Weights of a small contrastive audio-text model.
Model: 20.9M parameters, log mel input, encoder arch wavenet, encoder norm batchnorm, encoder depths [14], text encoder width 128, text encoder layers 7, text encoder norm layernorm, text encoder activation quick_gelu, text encoder moe expert_choice, text encoder num experts 16.
Training: soap at rate 0.0047, 7100 steps, batches of 64.
Data: trained on read English sentences (LibriTTS-R), 15625 training examples, 29.1 epochs.
Rows from block 8 of the audio encoder, named by matrix and row number. Rows with one number belong to one channel. Each number is 128 + 32 x the weight over its row's rms, rounded and kept within 0 to 255. All counts start at 0. Numbers have three digits each. After the name is the row's rms in percent of the matrix's.
# filt: filter width-5 conv, dilation 8 (encoder.blocks.8.filt.weight, 320x320x5), inputs 128-159, a 5 kernel for each
# gate: gate width-5 conv, dilation 8 (encoder.blocks.8.gate.weight, 320x320x5), inputs 128-159, a 5 kernel for each
filt.21 103:098147071172108207134100118096162130172173132038121194194153015079183149151098134144093146098141148163184129152109171089138170130125088140186142122135071145148176130117131127077126140128174096095070137142121130139083114126084061119150124141171116033168143132145191144111088149171130157090189134102132183133115123132104109164154174126153133083166155147147050078166146143036150124198182184133128114176125159162160135094145135027171132085131178185147125229138081103115205124160143087
gate.21 102:152163033141170146183119136122123091093173105164163101133087161161117165081173100083149080176052138116138147146086089122104096134037194132127097115131159196063171067093110080097127088095154099153119138143138181171163204163143157102146172101080153154133098122140066116148117094046084084140076066017119140153176097215124125120122147113138075094074103126127053156106139061113126138145080094128147181129149108048097121087109143118161130169142087107143144050156123100047053113112103159
filt.22 096:127156136152132096165099114138141185114127131161148089140134120160133137139137162086143117095135075150160070081139165141100065130147118096112167126109112119175115168096113141077169109107110094091141108106139134179136086135113121097149173104084122119115080104121152054117089120163110160106087161136105131105095145100088113121114158183180088177120107086108104146068141137093143130108131093181147151159072107175134082109139150178170170156156137146139150133160162075186123193105121105
gate.22 096:121042126136154115183143116130099077128127098152128041119093182144105101152115124117138148124112152088105155135115183117155150117142127155121191100122116058098138136135113145120113068114123176138187114112151149101161132125117131151144156062123117158068143140106125126105151071107130111165055112168086094119173115113087060119130144147080089170106099100097137139137114056166117137103112073056129142163135110081139131167132092171105170081121106140108079067152114128154101177144133133
filt.23 098:131125092171127088186180102120107102144131121111119099117092143106143091096048108135093134112117127117172196158145067123128142130146162157195110109110120164115146153100151125082054102178161113153122140134113158101142088162085212108102114162176081115140111097189120169143183088151047136181105134100192076155185145143118155117094119107064148115163155098172118164147164158117184070118118176132074144087161117165106121171182064187176088120145134045150113146148147196104120159096115152
gate.23 093:076106089124172137156162145094186105132067121131131124067130093122104086112064064107118134110101104110145141148176115194129142128196126132116181178110074097124088120109087107164144202098179174104189091175110125126129116150140150142126105144105167106167166179101168176140167119138121089106140094108158139106177173154103158132080084100111101057202157145159102085144112122140169111088098116111066131129152111094108115117097186082157111103079076097099150127131161147100194153137147093
filt.24 096:134146122094156186142093145133197184129138122086100125139103104093132152136142081070111172118149135082140109155087158075101132125151174115133137111129136101102125168077191140069160121160136169103100160147040171127109163134132154113111074111143124108137073091130156102142072135140117100142108120155144141168103126130062123153111076149133061151078116114115156113117188052109102112179176145095132104145146141134138113177098185155194120179119144121101152147144149168114139152151129069
gate.24 096:085170096126129140086071170139112144180125093083161123194124047185123157156108091120108173154059097096117140159119162070133141106121112123186132109177102125117119186149075133106113104107066148114149068156130144139089142115144091143178135074127183108105152137163139126149127177079144106073188097136099096126140111164091191066129139139137141120116114149084194172150176114194071117093126149118153146180135156204163048153084112033134149120066145191085124170142076127085168077076143089
filt.25 095:184143103176139169107161104125123146154172155106159177119159125201070123131136108100164128160139152079160162121045149051134107096151133149124103105139177128086110083151137112111112151137172107140169134154101103124144148104157141164095106116082157152149092152106142152103132136091175097125131060116096105117158146162183129132152132105132098148157151136062128148153104086151090153115134177121171128134161123110076135145134155128135116123150067129138149101085146170101111093175135117
gate.25 095:100087083102126108174097157091121129117122175048127090126131108145087126106106071123097098131111133106093186235072107112128124116086162097124142114127090141106128144121150130103105139161145175073089130081148158114110183108186098074181106158101142114072167139138059118156106115108108123161122107100121087154090134108103136129144115121123044128103164118145158127193145100144106098101129125149100105140064140166128152157081109085146142096054135097104110167122106161111164144074127146
filt.26 096:150153141165175139161101085102130133116100097091059124070161085105097171129107089126080097145110131157109189169099167206157136126118153120132148118120089153118107191109158134196096100120119162110190113156155142152160130175153141071133182167165160137090049192156174163138104096162102117080095134104127140170145127036108106131153163091101126122114198115121108129200086124065146066104118130116108148127178143169121167171099079135085136133105075092109108092114126060132153183216169128
gate.26 100:149068117119097152146148127166129147166109120138135163153108092139057106146070148138081142129102101124122123144183139097172135225144151088147173143079172107135096123178143143124123111080213163152133091122105108142102132160078117152176109117103084145194139201127212108104133207152147189096166106124157086117147160121099114133191136119174123168081164190120125144139172131097119174121149160118155066135125112119209079150122106152111064147138132113122114149159127149203158099160076121
filt.27 106:112102150201152134146089070158142156160155129133096169137067108091149142159154135120091173043153131133153194089147123176125135088133137118159116115096061104127134130065172114153174200104147109104040134159187184109161123162156113132106142128110113121124109128129108180125131105121129132134124110127111110125118153094119133150166132151153186151176168173114122117168167167126096165123145128103127160078171144128149113112166126073116089150095139148143095158119098115125122083139131163
gate.27 108:096155187126168082101111154091237147104175098125143121163097117121131086135137106169109134143083129084160025134134140098096170100106085101133175101099136053160149187188145102099158108118133095098118077145169128123136128140178140069156115155147163113051146111082186127131095113153072142090144152102113153124166077165115114176070145165126180126097051175136165095086133104115122157140156131146197119087148129075127118127112140141119178171137161148109168144186151096120158140075169117
filt.28 099:121092141112134172120152134115075101147110141108082089132082093114104158079085174097137121076159137080110195109124097159167084161151145106144093107134121161094179084137119139107135147145096129184103099108135138074103175117101079129103123119188115206168104139111072165093126079064149147172080115140085155146180149160094091128185118120167076198116137137091171232178130077147204168114133090084114092113173208222165102123127118104120152189075146144135130133116087154143193117194163101
gate.28 098:129089175162073078151128131152078123131122178123171142167120146193110146129165114157145104104125140127134145111094166080102128160185135111141153193117181166096149094097073153091158133156144111109118124116101159126119111081106186162097120170116170144119129104107130133097101125141212113134100108198103063165122173132147139099157119098105118118137149107113168142140118165153111088059187060115066072147106123111058130134131121145125048129114112112102120069102130123141121120129099122
filt.29 103:159107135133083075114150139112136082127197099178126081086090211157105130083117124145107124141122130100113127127153114113092110114115132091094117112136115150126072105180171115143071084163167103076152110124118099145130129101118187159104118084132137107120163081129151108088098119115100067107123169071129098158159123130155112176082095141107112128132090124141138151133123145107170115086096145114162112122148151081090142138200187164127120128058102114129151025141152166135127141152132139
gate.29 099:130102138133129104040153144050117172103099102096137147129166109141114127173140136092160162115110205192150085080119109109143131095120085112130166131108041164078153145145115160104129107071157114101163153110154147086143137156141096150087113213108149152157089149159145133109111119132125100129030111129121110136153087087066113168146137131138127128146121113106100093083089121106084177146129137076082156137121139126116114117080107113114128175137193150156158110178120116072143148153167088
filt.30 105:045144150107125159147117096117122165155127136083095141150101111105061112184097123122168123109135148187121069141166168105154144140096116163080211158172046126131136147077120134166133190189147122123099129100169114114155160099098076120115144152215086123174123135166174045152147107106171161136079070151115151137170072144086114122114146090092138149167153112134161147129131130160146137081125100124091069141154172165147183138104114155099102075082064120118141163095150102125137185153072091
gate.30 103:064165151126175123159075116152110100158114136153113104168162169115030157145123140131151124162163127125152189133169088082084166098120109081174126144153151127141136109083139157183204117125148118123119137167102115136144139087148132117135167097126192123160156134167146135078096100119222105081103095132128127164082092131148154036176093104143171126125086152076159090124122102173098124062127114153095140151124112093116109131088147122147101142146141087132146096119091139127121123145134151
filt.31 101:180161141112173102115167123069154140165091139116111123119157122164104135085178154182170093133190170118150082097151071129119064121083115135111137089114130122119176135139220140096150115105121159121144198103154163134126167116074103140086099187111099151113124126175083065149162084106150125132106137077147155151167074076160145134114111157102119158101144101100172177097109087115091135137172085094172159098069184131059156154111160125149172083193173123099182136076123150104110171140108128
gate.31 101:108093137099161099142162207155114112190125140150148104098099209166072071127082131130143108101136154104071125086143126132075107146181162138181146132124166160161075126108158127069138076157122214174159123104090008171126130121064230141109094102042102164101136171139126150119109161113116148134103140113165077172154129126189145090134150106102106126108162166107166183091125128149165109140148143139094136147102135117122107174165149110165109084132124099093088151103101168185092102134158147
filt.32 100:094132088164060167164101136179139128102154125069129109135131086184108131131144102124079148109136147173098173115099127117139153136120160171176133152115100171074149101155110160101131169168133115153110128172076095108083139170148131148124166116163086115108137094147070174132115156126125140126139107163117087093138125101065162116156126155120157095093203180105169144173144136126129082083103137116138132121139125212116163176084096085131113139098151094130106147135117110137146096162116114
gate.32 099:144138167090133077110109129143148168115130065132135149109112128157122151163094144105141165136087142175129118128151111088108151100105098134120087076086163154147091113133102137193137078088125136125113122195145182161110163133133144132111099107148068094119091162153174096114130172078140131114129083130131145143144147076118135121129130097160156157160086135119122102122146125118109178101095111089100143169150069134132110121106101190129108131172110127054103159126173140166120123188133165
filt.33 104:121126119177138152172130122109061077164170152119099079112139127094154101116113067146120116077173113103068140136077137196105111176134185112101090149166108077148090095088093092130078150139100149088045137119103139168106133123150084119193122104125084137145099077148126153179063106106143122130155138137087140186131142115142132091135113106105082144152206147108111123133132045108167102140087181156169051128159164189141088162191103114102126100099151134115156207112116133124170111068141150
gate.33 106:140075144177180167097150151103151168057136128103137109142103148082168188124183105155137130138165154122168051122152095085117143089079098098101111112096100103153141183102132122102166093091110110074096143127167162188103172117193139106165104134143118109129132095111132086102125084079152121126109099150112152138162127119137128171150079143112128152079082108138104079111135129198064078127107171129138122093135104087117132104070147141134188146164166137150096182129115156092092145105131137
filt.34 100:136128100108114144166145200107151143192083135092091093087184091176076124108105149107126115110119101097174140131147175131154137115131149124098156101103087121098142144085161099148114227085096127180081147109161152101087154131153101136098130088114102140129109114103126117160109170135087160190145088128087226130179128074126112114157104155103163094109138155116151157190148139099087196109147135116081149097115152139131149156123171080128136176136160143103092139095144176127143120118162140
gate.34 102:073084139092176072120194119124094125088156110116163132144114089182094119151075138097153117116170166125121120149101107174134103154109134167107170142206173168158085117162145102077092088134159159095192128121110085148176172087075173191103146170166107186143158051116167120171044048144125186151102095067171100102161145083112121163127120129060107186173089078179164121110119058175137156112109142152176090135100187097067103182148097191135119072145158115098136095084147157157109127139148079
filt.35 094:150092107135113236095131157140116136098186107089105116135115135086137125108104160152176086116130181113144147112172067162158181155150094128112143148159081139138144113140133107205149169142149141107163066139158088059104107066178057147130150134119169110192110125125066166107119080130145122088119162101101104143136128139053073111128108114137072121142183076130200104150154186116117103108089146153127117111143158175181201127138125074138142122095159132136118151130123125166136121037117166
gate.35 094:161169164128167131124162115100078067146094162145149123123083152126182128153138092165054090133202172153152148172133099140168147142089117155097172123173119153162159132103117125139092169110099140160197105164148100123166129137124141190167108085116159130155112177127128116123173109154129135149143141083148095116109145169182164116115159120048090100128133072099120144131090139080125074062114097166119105112136124152133100139099096150099143108100141128099143072147120144130181109163150085
filt.36 093:134155129191142148094156061124135173095109183153132170112127104128148137135128121149115165096100140124125126077134115109135148098126105134152052135174154176124178133132123099192104142040142101137145142103134151150096163118093108092155139144142116150184132118117076156119118147088096184104145141116156158133113130150128129113122147141090161092146171073096085078165127110106096145219066143143154188046209096143119118122061115150213149121119128125120121066040122085092130080131109084
gate.36 094:182114101088107080126129147145122098127119120133119131119158123125169139151071152125116124116155093101142154128156136109132138188096135144146166188152167124135146139187119109130094163149093184158102136098122103099160054183074130110114120115141089154127135197089126132093150081159109132110104190105137142149108154153180105100124134094140126137130126179145113188150109161108159126091108114090185116114114057103122145105145076166052185078125061150098173109125108105174137142141121050
filt.37 100:153156144153134128117102152113155151129125153152139138104139117155112159077146204097171156115153120103103115126117082112135160110083177189188108149135129132103138074125086107118128166098122107133103085059124133155057130127099081149157137082090157185132158142138153136062144147098167132084157185118138124091165154150169104143171063183166142138124130140112087120190112125101143150119175127115145174096123109159121103120114144060121139129066144170139143132144088118112158059127137140
gate.37 105:092094085106157068146126137131063163112104124037133119100142108160135110104092161082095220153172111069155143135182167085082105151123129131177113082113116146103141169139079100193160076179143157174122140104123156138130176170132161153097090087166091121114115110145133144137071137118092118164126098180189088156137137133103124090063099099195151108077120110164146124138094151110117071127142109051076131110153089164092157127091114146140167118115122113137107142077122173047129083145133116
filt.38 094:131165095102130109127096149091137199195162143140141116153159104137118127144143201237156171150127154137096083094114100143076150173157156110109124186147118210179134081185115122121152100119105127140154100134107098148103102111056124136163136099135131094116116132117081126107125186148216197138173140142186111127105148114103132053111169132148161186154136157096147103135155127189168200159110151159143139130152117149051065135173150140153088143153199133148134103138121130188124070093128117
gate.38 096:126178099174117118142182139138157150087152105082101130137149063165125105105142122149091147113100126127136130135138113234198150144148207127178131145152130176126133068142123119122082149093158106151119177169074151122088134094133088133156147129148109103151047183191099197095135185164107097078188175139111077104169137146141159111147102108171095143131181146161129107161163104064140114137103143143102157112097123180150084105133131079177113115112138064097116122137195172108156145131104144
filt.39 097:202151130115147104158153166166158126121139114070184139107148144168101140175147108139152120137122145156140104136128159112154022184122097153137119125139110112123120133157113150166082084119141137204155114136170087081126158143134127163174159107122119123104116098169148165097208130073162147150125092130126172166081147128124165092117179158104113104191117098154125131140149114115116193150094129090171089106140067103156125095160085145153126103173134122138103138099101162141083170144124188
gate.39 093:068094153174087157141122146102153172120068092113157114148058128086144158143167116105150142111195111120109129130165131083128179127117117130116170095127152138091146084120181160146127138185128138123108111176149154066144155084140107135178133151119123128142078135150177100159099104126182114182070107175134060174141092090114161167164138146137108137032213134103150139138100129145112172060107147108137124125130127167099135111144122125084131122133164149115100168110114148154085176135120186
filt.40 094:157125141125136091149139075185187150201177108149173134163145127095157127154121134120105237144139092174131065092127120115104101115095143150105135064102118098109126180134123170128110162106139149179168073122168112143075154132104099149130187129128170174122083140110152130071152158124137175090133137157152148101159108151127119138175157147183134160141098141120120191082130133110153135218106156129174166165115120086173094112120146119137100218141114157190161131142144085118172101136143125
gate.40 098:157119091117133144165191169165124080157203105155147116095141098114109123102140123166104112138125142145092142090139061095134150153145146131146164132134082100121108081085118154118161123110156158130138099111149123122110123124128092122118172064131123160120159098082085201116151085142175141133176127105138141153144137142121104131180147111095136087094119131205109158139125145121161093141131116165126103128142096152170123135108137139146118137155119176165068137124160164152128136113168176
filt.41 096:061148092165130102147124085128091137156160079113159096109161145116096138124092090135140121145058116157121079120108161201069140099141107029151068126128102143097084153110154214166144147150104142124069101176137094160126145110170156147122104127181126123147137097181125148120087144098155094142130122151103137114126157055112165105227126087049106159142095113128071163055169162142125053205086080159053136133159145114095093137156134099126050103144101124115145101152136105174159118134147147
gate.41 093:057118098164081116214159100176164066091115101119097154142109187106075119176128093071142172088119099133112143121173125084145173125186120111135126129097133063071150096118086069185200148175106132148070111078144103099151133116162191121113164130112105211150145126179097150058109166079127139174104123108125103143159095168102150106146096154099114084077168123150126135164125142130123100103117089028101090120121074137139161101099154127066137180104101118139099163163112084061109157148156165
filt.42 100:109084171116172133150082105140115102139095082153138149111116102189131122138090094073182178156153045116161170103130113166124076100173134167113178159136065152151123069115092086159137147136106145113104097122188127143118154095130157132139120124128143132123140115105146117101140157088105163137109149120153162097148102116116128113105169121126121183142179114073114103178115080134134093153196087124114148162166082162156072118182096093081117065129057101155121180128060037116119109168174110
gate.42 098:128081092158077054164111114099167104120158140111153095099154190086090128117108113133153132093161094097123099155126147119089139183105151130134119145064137117147128136116149114116097071101140175077116173078129077096139099096092166141118106162117136193126129110112105156091082100082098127139098147115175166181132125097111080092141120114162159151131152085122132175093112144163181175117099184110153095124208128071067206116179107140090094090151124127160145119088179117143030127093124122
filt.43 100:096148118129151115167097105115221151106098143177123122114093136128153149148125142121112141080116079166123085130125105155119106174100135184080123110148158105095062109116145114143106115152174118074071165091126144149113163137132108140134153107138062151152083124094131157130095153148125161104066117112132171095168141134138119145177152132162125108156150181114113130185143162103096165076135106119195127085150125115154082155113147193099149132225073101134110161161134140142136127177132154
gate.43 098:069127164114149094133158174136112111127125109096099133129117118160105130076133129123147130129209155089190116089121111137160059145196122076078174081110120101134177092158208141099146127116183109090135153130137132086182129068136110172156065130049119069128104136049152094123083084163126116171138132096111091159159115111143126150135167111064131156101216155129223111164102118129080126019165108150096100153109156186078128132124132172130150117136101118104160149103120196134171109167157107
filt.44 106:094136097129122128077145124126166105070154130218151084185077154076127112053161119110143117130137128125142168129139088118073107097143075110113098105149157148132166100116156110123153050096138111109179125148127165130150100153176184155138146101070199120158128149080085144116146116152100121093127131115110075136113119123191088137116064162109099081124173070127155091144119153087167165121146110091148157132148128063127170074134169085177123139179152112170097109091168117133103098173038152
gate.44 103:114157182134106069200104073095115115144131119101130123173200083140105156156114117103151180145106115192105132154126111083102058194128113147124154082169092105192126099108124057078223074151134074115116142135123133116176152113109151131092169120144077146108165124177150120089116133115124188126105134085126166124129115094168142108098175128052083192155097161135119158089133108088144161096105127118145120158160164134145090149111100172117080140198128107131170131194155118150110142167096126
filt.45 099:131154092113151061175039133122153136127161119184122101118084092113129116104147111154108127149130108092129123187086178066130086083126089174124076158130143101161104190199178090054137094167136091145193144124157152101124165128149130120165130120147101148158119203141119101186102100081117125116067099119138167121132122104145100132091126083141155167121127093111156095106119119167146062141126119100178154103142122044194156132144143151108163120110116120149070087088105119118068140165161129
gate.45 103:106105172107102135120122160128136114158106099049155158079124074151118139095119112172167080108088101143156125196104121134170128130170097099126200105143120158151105126139115049104126051153160159131110159117149154153136156080156059141208074104143083120116144097151121131116076115114191102126125114141093140112124206211105102126127113127064114151095089162181143089112166182184073112113087098110084105153113147180099118205063095186109126117094152120157104144104123129092145166091182172
filt.46 100:116168119129131182144109095152121125113117139129077129152148111125116116138081096129140170143137167152088164115119154112093076097143110130148141125179148149144124177125131156109092134134097134162119175158135108161122125168069186147151172115083107158177115133124090128188121141133136223095166102134144147129135118104146140089076174084129097111139186145102063122175107133115144108126130032139090150167149117128150144105160140107134135118126119094118107172158104153158149114097107148
gate.46 099:099152140153069137171128166172152166140139178055090166107122116152111089157152126155130149170178134080098112050134140086156106131061083046129129160121201132107159140064139179145109157127172104108064148156114109128148121113144119101075080127147121138132130136079102130167104082133158173163097128179123166165155121082121107151100141104147165128142112128117201129126084166184120184079097147089078088169178100106124164149118149136171110129131131162119158114079144160161144133153092111
filt.47 101:173153222110102155142103133134099197132137140137188132143082071104134179133075138140117082158174087147148136146130101110078080124131101125120175167093135091174160143157163149128079157161120134167158170157143136143175118152164086092140130143126086136123143162094185084140071107124152122141068177140134110095119117122153097195162171090162109147096124171147153129103126133112127132114156100095140173175129033129169122130111122144080178130158124182111129162088145114141155122137113166
gate.47 100:052165151114102102110111123165074067154135134150148133101081171136132121127096088169206095149183101117147116128089131092092179105146176118166152127149117193138099127138038116101154120132137129144093132130123088123150107081115219157144091125118104136142127121136122089119120094118127094103145094163103088126136151082121155124126091106098151217084089098105175103095090115204099119145115098142143153136152091161103106170113164146129126105154133129176140112066104140169084120110131094
filt.48 104:106171165066168133115182105124121136101137161129164156136108126193156158099180135110118073117066107125166082161144107122178105116139187101121169065189121176095122104163141147128161176095134114131159073154126151123086130124055133174079158084110135053125140132145154117159131171158106178068133099088129161104141135121120128176143136113141124113104130134146151171176103138126125082146133134145093104164070187111115118117140195096160140106052132097120095087123129170139179091120117150
gate.48 107:202110140119142112098112121112116130091092103131147116110128237087200115165158110133101106127117145161138055168178099161129113112118145127119125113079160102168104169189143103105143094125121101079131100097157168100137100179144063119172166116096138155116071177149081107122169126105093129119145168137107126088134178119214112143153174108182145083090151118117083102122139165111124086159148097179189099156028115080142174160117124142101152159133213121168111129176127177164135131087115146
filt.49 098:139084101168201107089154134125124112150119106160074081153124127136142114173184103121131153097143141126136108097142130086184112117120131158081133109117130133165098169141112141133183085152117141056147182122191132154138138177115110116156120163105126139078125099094164116134121114148171161158104154092194096115143159060100153180128164142101131110112120103136157122148116134143150130137115144089177138152143151165123136117120084124157158084172082174097156115106153115132113151156114095
gate.49 099:167084111183104150115100149133152090108157143179146159153079116158161098171165116098132166183124100138108089077067123162122145078109109158125113147118137130148132073180098116140162161077120165172142078176159130139143170100142088171147142145097105160138118188112139113080141174069127142098154047079158114097121218132142137129132108150112070139125150149081119137101150072101168139111122104133193096107163068176174072120153108092150155150145195156138119171143080084119097118157127129
filt.50 097:120135160138170201136144154077174085107158089150099088155081122082127124137118127142150105130080158151096163184150103183119130150121134128120112127157145126144115100104129131094154190110168144100139115173177092119116165148091101127120192127093073120127099178094121130130123118113121168137123159064177174143095157078166172126114165098129075176120181156104114145136164088146152109147118070172095164085164141136145096137160156161133151115164158100090151198097117114148188115147137117
gate.50 096:145070125148104141125147080122179102150049151156123144064166101161112137131095094125208153103120099150194151152154082068165143160116095141145090128121112123166128176116190150098148127120085121092144167114112101106141067105130118112124146113143137117115168177115154107094145130116152041109124194113127159076133102163139139101092144143117162105132125143144084105160078126126083133144136066131138161123137137167073145150135130157129114138149068110082148129143125120131186105102126125
filt.51 095:074115147134113179157178092117146064122133175088060125108173124070120111156109059125152097065150133156075139144154143127162135176098076148114129157116092086149135086134111092118119143141128088140118129125137143121170038143130145102096131156145102183139128159128107109115148096172096171094101184136094114166124147165105110127053123095093115115109163073157101089092095095101141152153119125080133081111119193082170110091124139157122081143144095075158129156144120111105110148124092153
gate.51 096:048155170145143187137142061127098155113104163089116192119161130123083120115110082145126077128160109103130169128154138186129126133179154082191146205147046166159164140170113116133133194158139133124127114112128141149111093105127116144141142120154167120174101126174165139129128118195174143151126149155135164126109129122166119162120090084101160106197124063140152083150155158173154104129164093137031170131168075112142151179128139092137103086118147160089114174115121097168170140106073178
filt.52 097:105108135149148080165141086138115159106108071121113134097084125215123039190124118059135127143132127170085091111125114161070128131136123119123046158093133069108065175180099086151140094182133159137139142094169124157141175128125115080136119160117099148182132101144084071085069210098111143135114098157190088207116125118104139124112123099084110136066115138115130114074185045142137090093082119102120099112072082138069135149069158143082160142125168058128090173177102099075125164169141159
gate.52 098:136178112135125140103135124126049146173054123082093106130135137117149071138131104135074144143121089143219212114153120130140173107074146128206098066164106129078174143140119152176137157145100154092091182114164207078109156190146106140121120181089141125073108108163105146103101131092074118132153095088165138130107112085100108121155113174119106064111200135119124132127118156108067082116095124090112175085177077203147136136102137120119157096075151098066142132127139142077161091138164110
filt.53 097:145149104074196181146164116100141114121098159139100088150120104124151122144117151072115111075150073128131151108194111130149135126154138143128102078147121143151112136111161097154138113164143161076142128126135144125139201214139170077048143124178110071116117118166114097116162145101004140122127114080135120170137141102100158137085155192105081077111183133139100142131169160119133126079152072171071146071164101148088159131135128173199172077091065098097114166113160083113137145214140093
gate.53 101:107177137101084139139113151212069122168149124074114078151108149113114148129088103201166131130148197119078161106089093103113132109121111135108138139152086156092157123114133157171113143117078119206152151167103099197103116108145094148102114084154086105140099095088100111151082117105114156095107136178095137102116136138071150124136156108087223120105139149138113152140126198131155045127100175090163121167079122119132168109137091161090121190068088102157083166102082124155184142061086109
filt.54 099:121106141157144194174091115157128126164150164132125186096079097136126114100217160109147088127109159110117123107107167163124147082187090144087169127178090140127131110129088147172073176141102077066093128139146127153155122070102130122117142167111120147114143119120125096191145102094122175146091117129111161078148095121106105135120175150128153168138127154095143135146142086163165116057157168180117122160171212115169131168163116102112141085109137119061119160195152108140126151147140088
gate.54 103:088163120108164233110116159120104161095114145098100083116105126108078171089195122136107129124066187150139123204098115139137190132108142122148136118178148107098111132154048182113143199054147176145108077157076155123119159111122048126130100105122143125130150165127134126126147169061116123111163132169140153105156113117154170100140097135151164104114159127093149111116159087120115115159139148105100148124096103093144129149108150064123112124099126133105144143112075164163183113150165142
filt.55 102:181078130101057112141103098187087140113037108147140167146083174133120113141124125120137101122070140112124153110119129141114119126151152128131146155120220147121099119068156056145192117113162175169146140149133105112127129080099147197165188089085145186176089190109097086156160130096110121147057161135112106144134095133166112108106142094158113112121116124098164096128142143143106074108069085111117075132166121090095138126173187115101100202139075134139043126115070139180100091146118135
gate.55 103:134191136055119124113155133133156147203093109172139134122099159059151090142146166149111186147137095124128077156114154096169126118124121111156160057084162149141152165148106116126114092069129174124073139154103158070110109196086105115185176135170116082136125134102172117082150128164074191159152112109156134134113110050105110151128098125156170087133131135181097166086113209098127185136157129069176170144155043149172117133134101122104167112159205087087090127130104188130152032082136131
filt.56 108:113115101072149114123131172104089176117145114147135111106105107120148086042093159126163086148135121072142123140105154151099116122171137132143118149111073158145120152109122109109173064124124196073160107098152130144080082179127184109144126124115137103139132193098105155142131110102090044157124140024127083116148156129149099129055128083122175126079088147145117118127087159198134184105103097150117150110147171131119139061175106098132188097200144147098140132124125120139084076075191117
gate.56 107:105117159185115147115127065118100110190152122171101180149120102090138136134136075114188171111124168084114153099129103124154156093133073125120098159135065159159171102181125148119087185072144088127134136134201093124152123143155096145128135127101171098047192113152184122033161159122157111090146131145154136099164097142160116126117113165089182145161102085110127153151124171119148176199121146099132133131169084139112083099131144119187159134131121138175113143158087065106127052112107076
filt.57 092:154120109141089140118156134172083119121148130114105095083117153114140183104088123183153104101147073121097159089072137175132070176143096126102093085132104172102101135173172190171105095158156134117127142138105110094175096136176134140086119110169096113085166154159108130143156108076135112184045105134131184175161124136135126137180089137095134140098099102144120175164100129111181159119089140138145140150114104130088084103135101161194129191171064111109164166127098119168124125155140121
gate.57 094:096213098162126073115134133157109098090110134174186138121092134169081123117072115149131148105153133168060207157110105152108139127139133151131146101110133222132128099146144118177132111135164154108164161085129035143085130179126223171126097054106116138106196135127097109110114144110135138120151192118178079116116192085112171099098126129132108113191143133158123180152079191109163106167095078116110132127161126140106179097163124138086117137116096112095113129064140058123129110118140115
filt.58 102:104147124120131181146111136135163141163127138137160171133069115163122082127097088106130130111082105115158118178117060106172079111120024123113123132075133136141093061114077109108164141120142137143105115171135130145131109133153145106169119088129141091104113140123204156113081145167123070108148104049144142126083180127125130152139146115119139186141131159193149074133170159156038102138116135084136083201179152145098122107127146138145134155145088110116168144129132160113160111109153213
gate.58 102:173119150171138178094114148150095107123145144127182133101109103184134111114081140090153162170115112127139139122103105165128082185109150103149112156106148155093126068136081134127140165118119131110157145105103128124162106078136102159126078071140149149179141111117095141120176202168138134143127152162142131106143130203137147134125078123141072155108163078148156119076139124134133141170153108155112101196082109115071129124134147100187117128078163102169134157134105162104098096167084135
filt.59 094:118104098159055194133170144174043127131165130113042162117151122082107152090116106125081079117111142121120167084153168151188158103196124126153092179096087111131129144105154169098123187131137115156102111125100133082123135168163102145142179105152175118104102091154148161170167101131140110150126083189110082091175146111134065115178119136088123109108149121179116159137149108175164113103114151164099125101161138175109115163134078085135122101137077124158113142155149094166159145097112139
gate.59 100:160078063129167044134128147144074142173125157137165159076092189120144085157118113134144182106138084107106032150135095080084148163130121095085090129114124134130087148140108116152183115159127184179178150071148098166169113151142193159128130095151095188154097096131103084154086120119089130123060083099086158159148147169138094137094155094113131099144114056142172143104123143132159060157101113118121135127153129119109157167112162158111146105120118091127167043103116178155091142126060159
filt.60 096:102174102061169174093104117145155098124131128098123148110137085102215106094128130123091127113139103119169101150140145109135135122093120187121103105165103115129111168094184108141102159105104130189113117149145169083139125182145107134118202133189184086101103120144141112171115100144064095153156160102112187084094106187101119139091152175112123095167146119152156097131148126114165138129158070131130154130150100107170103099159098098150138160113173095130214138133112130109117120085094121
gate.60 095:140117116124133093146084162138125185063077109125111088185098117114114207113148083091087150112052149086140101118080153128100136122112105113115089141144161110092116090116132117165126088165122151164076114117149082126091185149120118088151120110150140180126186120149076130138096120060129084103087059126152115092118146165147117097147144098150109064182054163034127119071198105160022134129156102116120161167153100134197152116104106129105159121173101094072082163149080117107082075172148115
filt.61 093:102152114106143129119082145146049165157145110114120138106114130123174105129157139155148122169140121121157125092096157170112134135140154091096108195132087135120063139163101191111169135140117123178152106139088129136105099074075129098098084071136141103097093114138110132106133134087152161143161115152127154107132126145181184120123163113154141183139196101085171136041110096147165136177158065137151159173123104147151063132135135113166088138098129194172106152126094129172104154178150145
gate.61 096:139143137075084163110143105148095126101129107040094162082121107140129116099096143189178092126076097144167224129174045117192160153137097107100124135131066162124120081125113117098085180134132104146125096134105084079133139089084070093154153143126091104138148180125106096117110112102108133135096164133097188107127117159132151125070163147090110178127149120156151147155113144133106108168118092159086090131128118255123054116172101110172086135098115122122098194070120108203177150134135131
filt.62 102:143141132129141127103088174075131085106160067147098145103117163127072180123125118149130100119145173113116165107148186137118152167106099135101174129119136090104149128133105164136102134099106147082177190107102108140158097098145107152129108169087140089113114118106129129132193110145187105149112143122130098123100111097130062096142086142158181162127137090102131134166098149152121091097192156128134161190107109094108210147164141146103115105096067144125142128100092142118109171157106109
gate.62 102:081138135077201197129087127105078139121148136082131130136142083098144109108137094148111147144121152086151139140134123149196151111110173164114170154171057136094099163099148100108084131189086142115161115065089127148161132088104141088123110171096098151147132120150118104127135124131101173144122168155166121138099167097112100128134127052103136090142164132114154098147129108127103100113126114164043126126109136162148143133114145141102195059103115118113174138138125163055124186137122080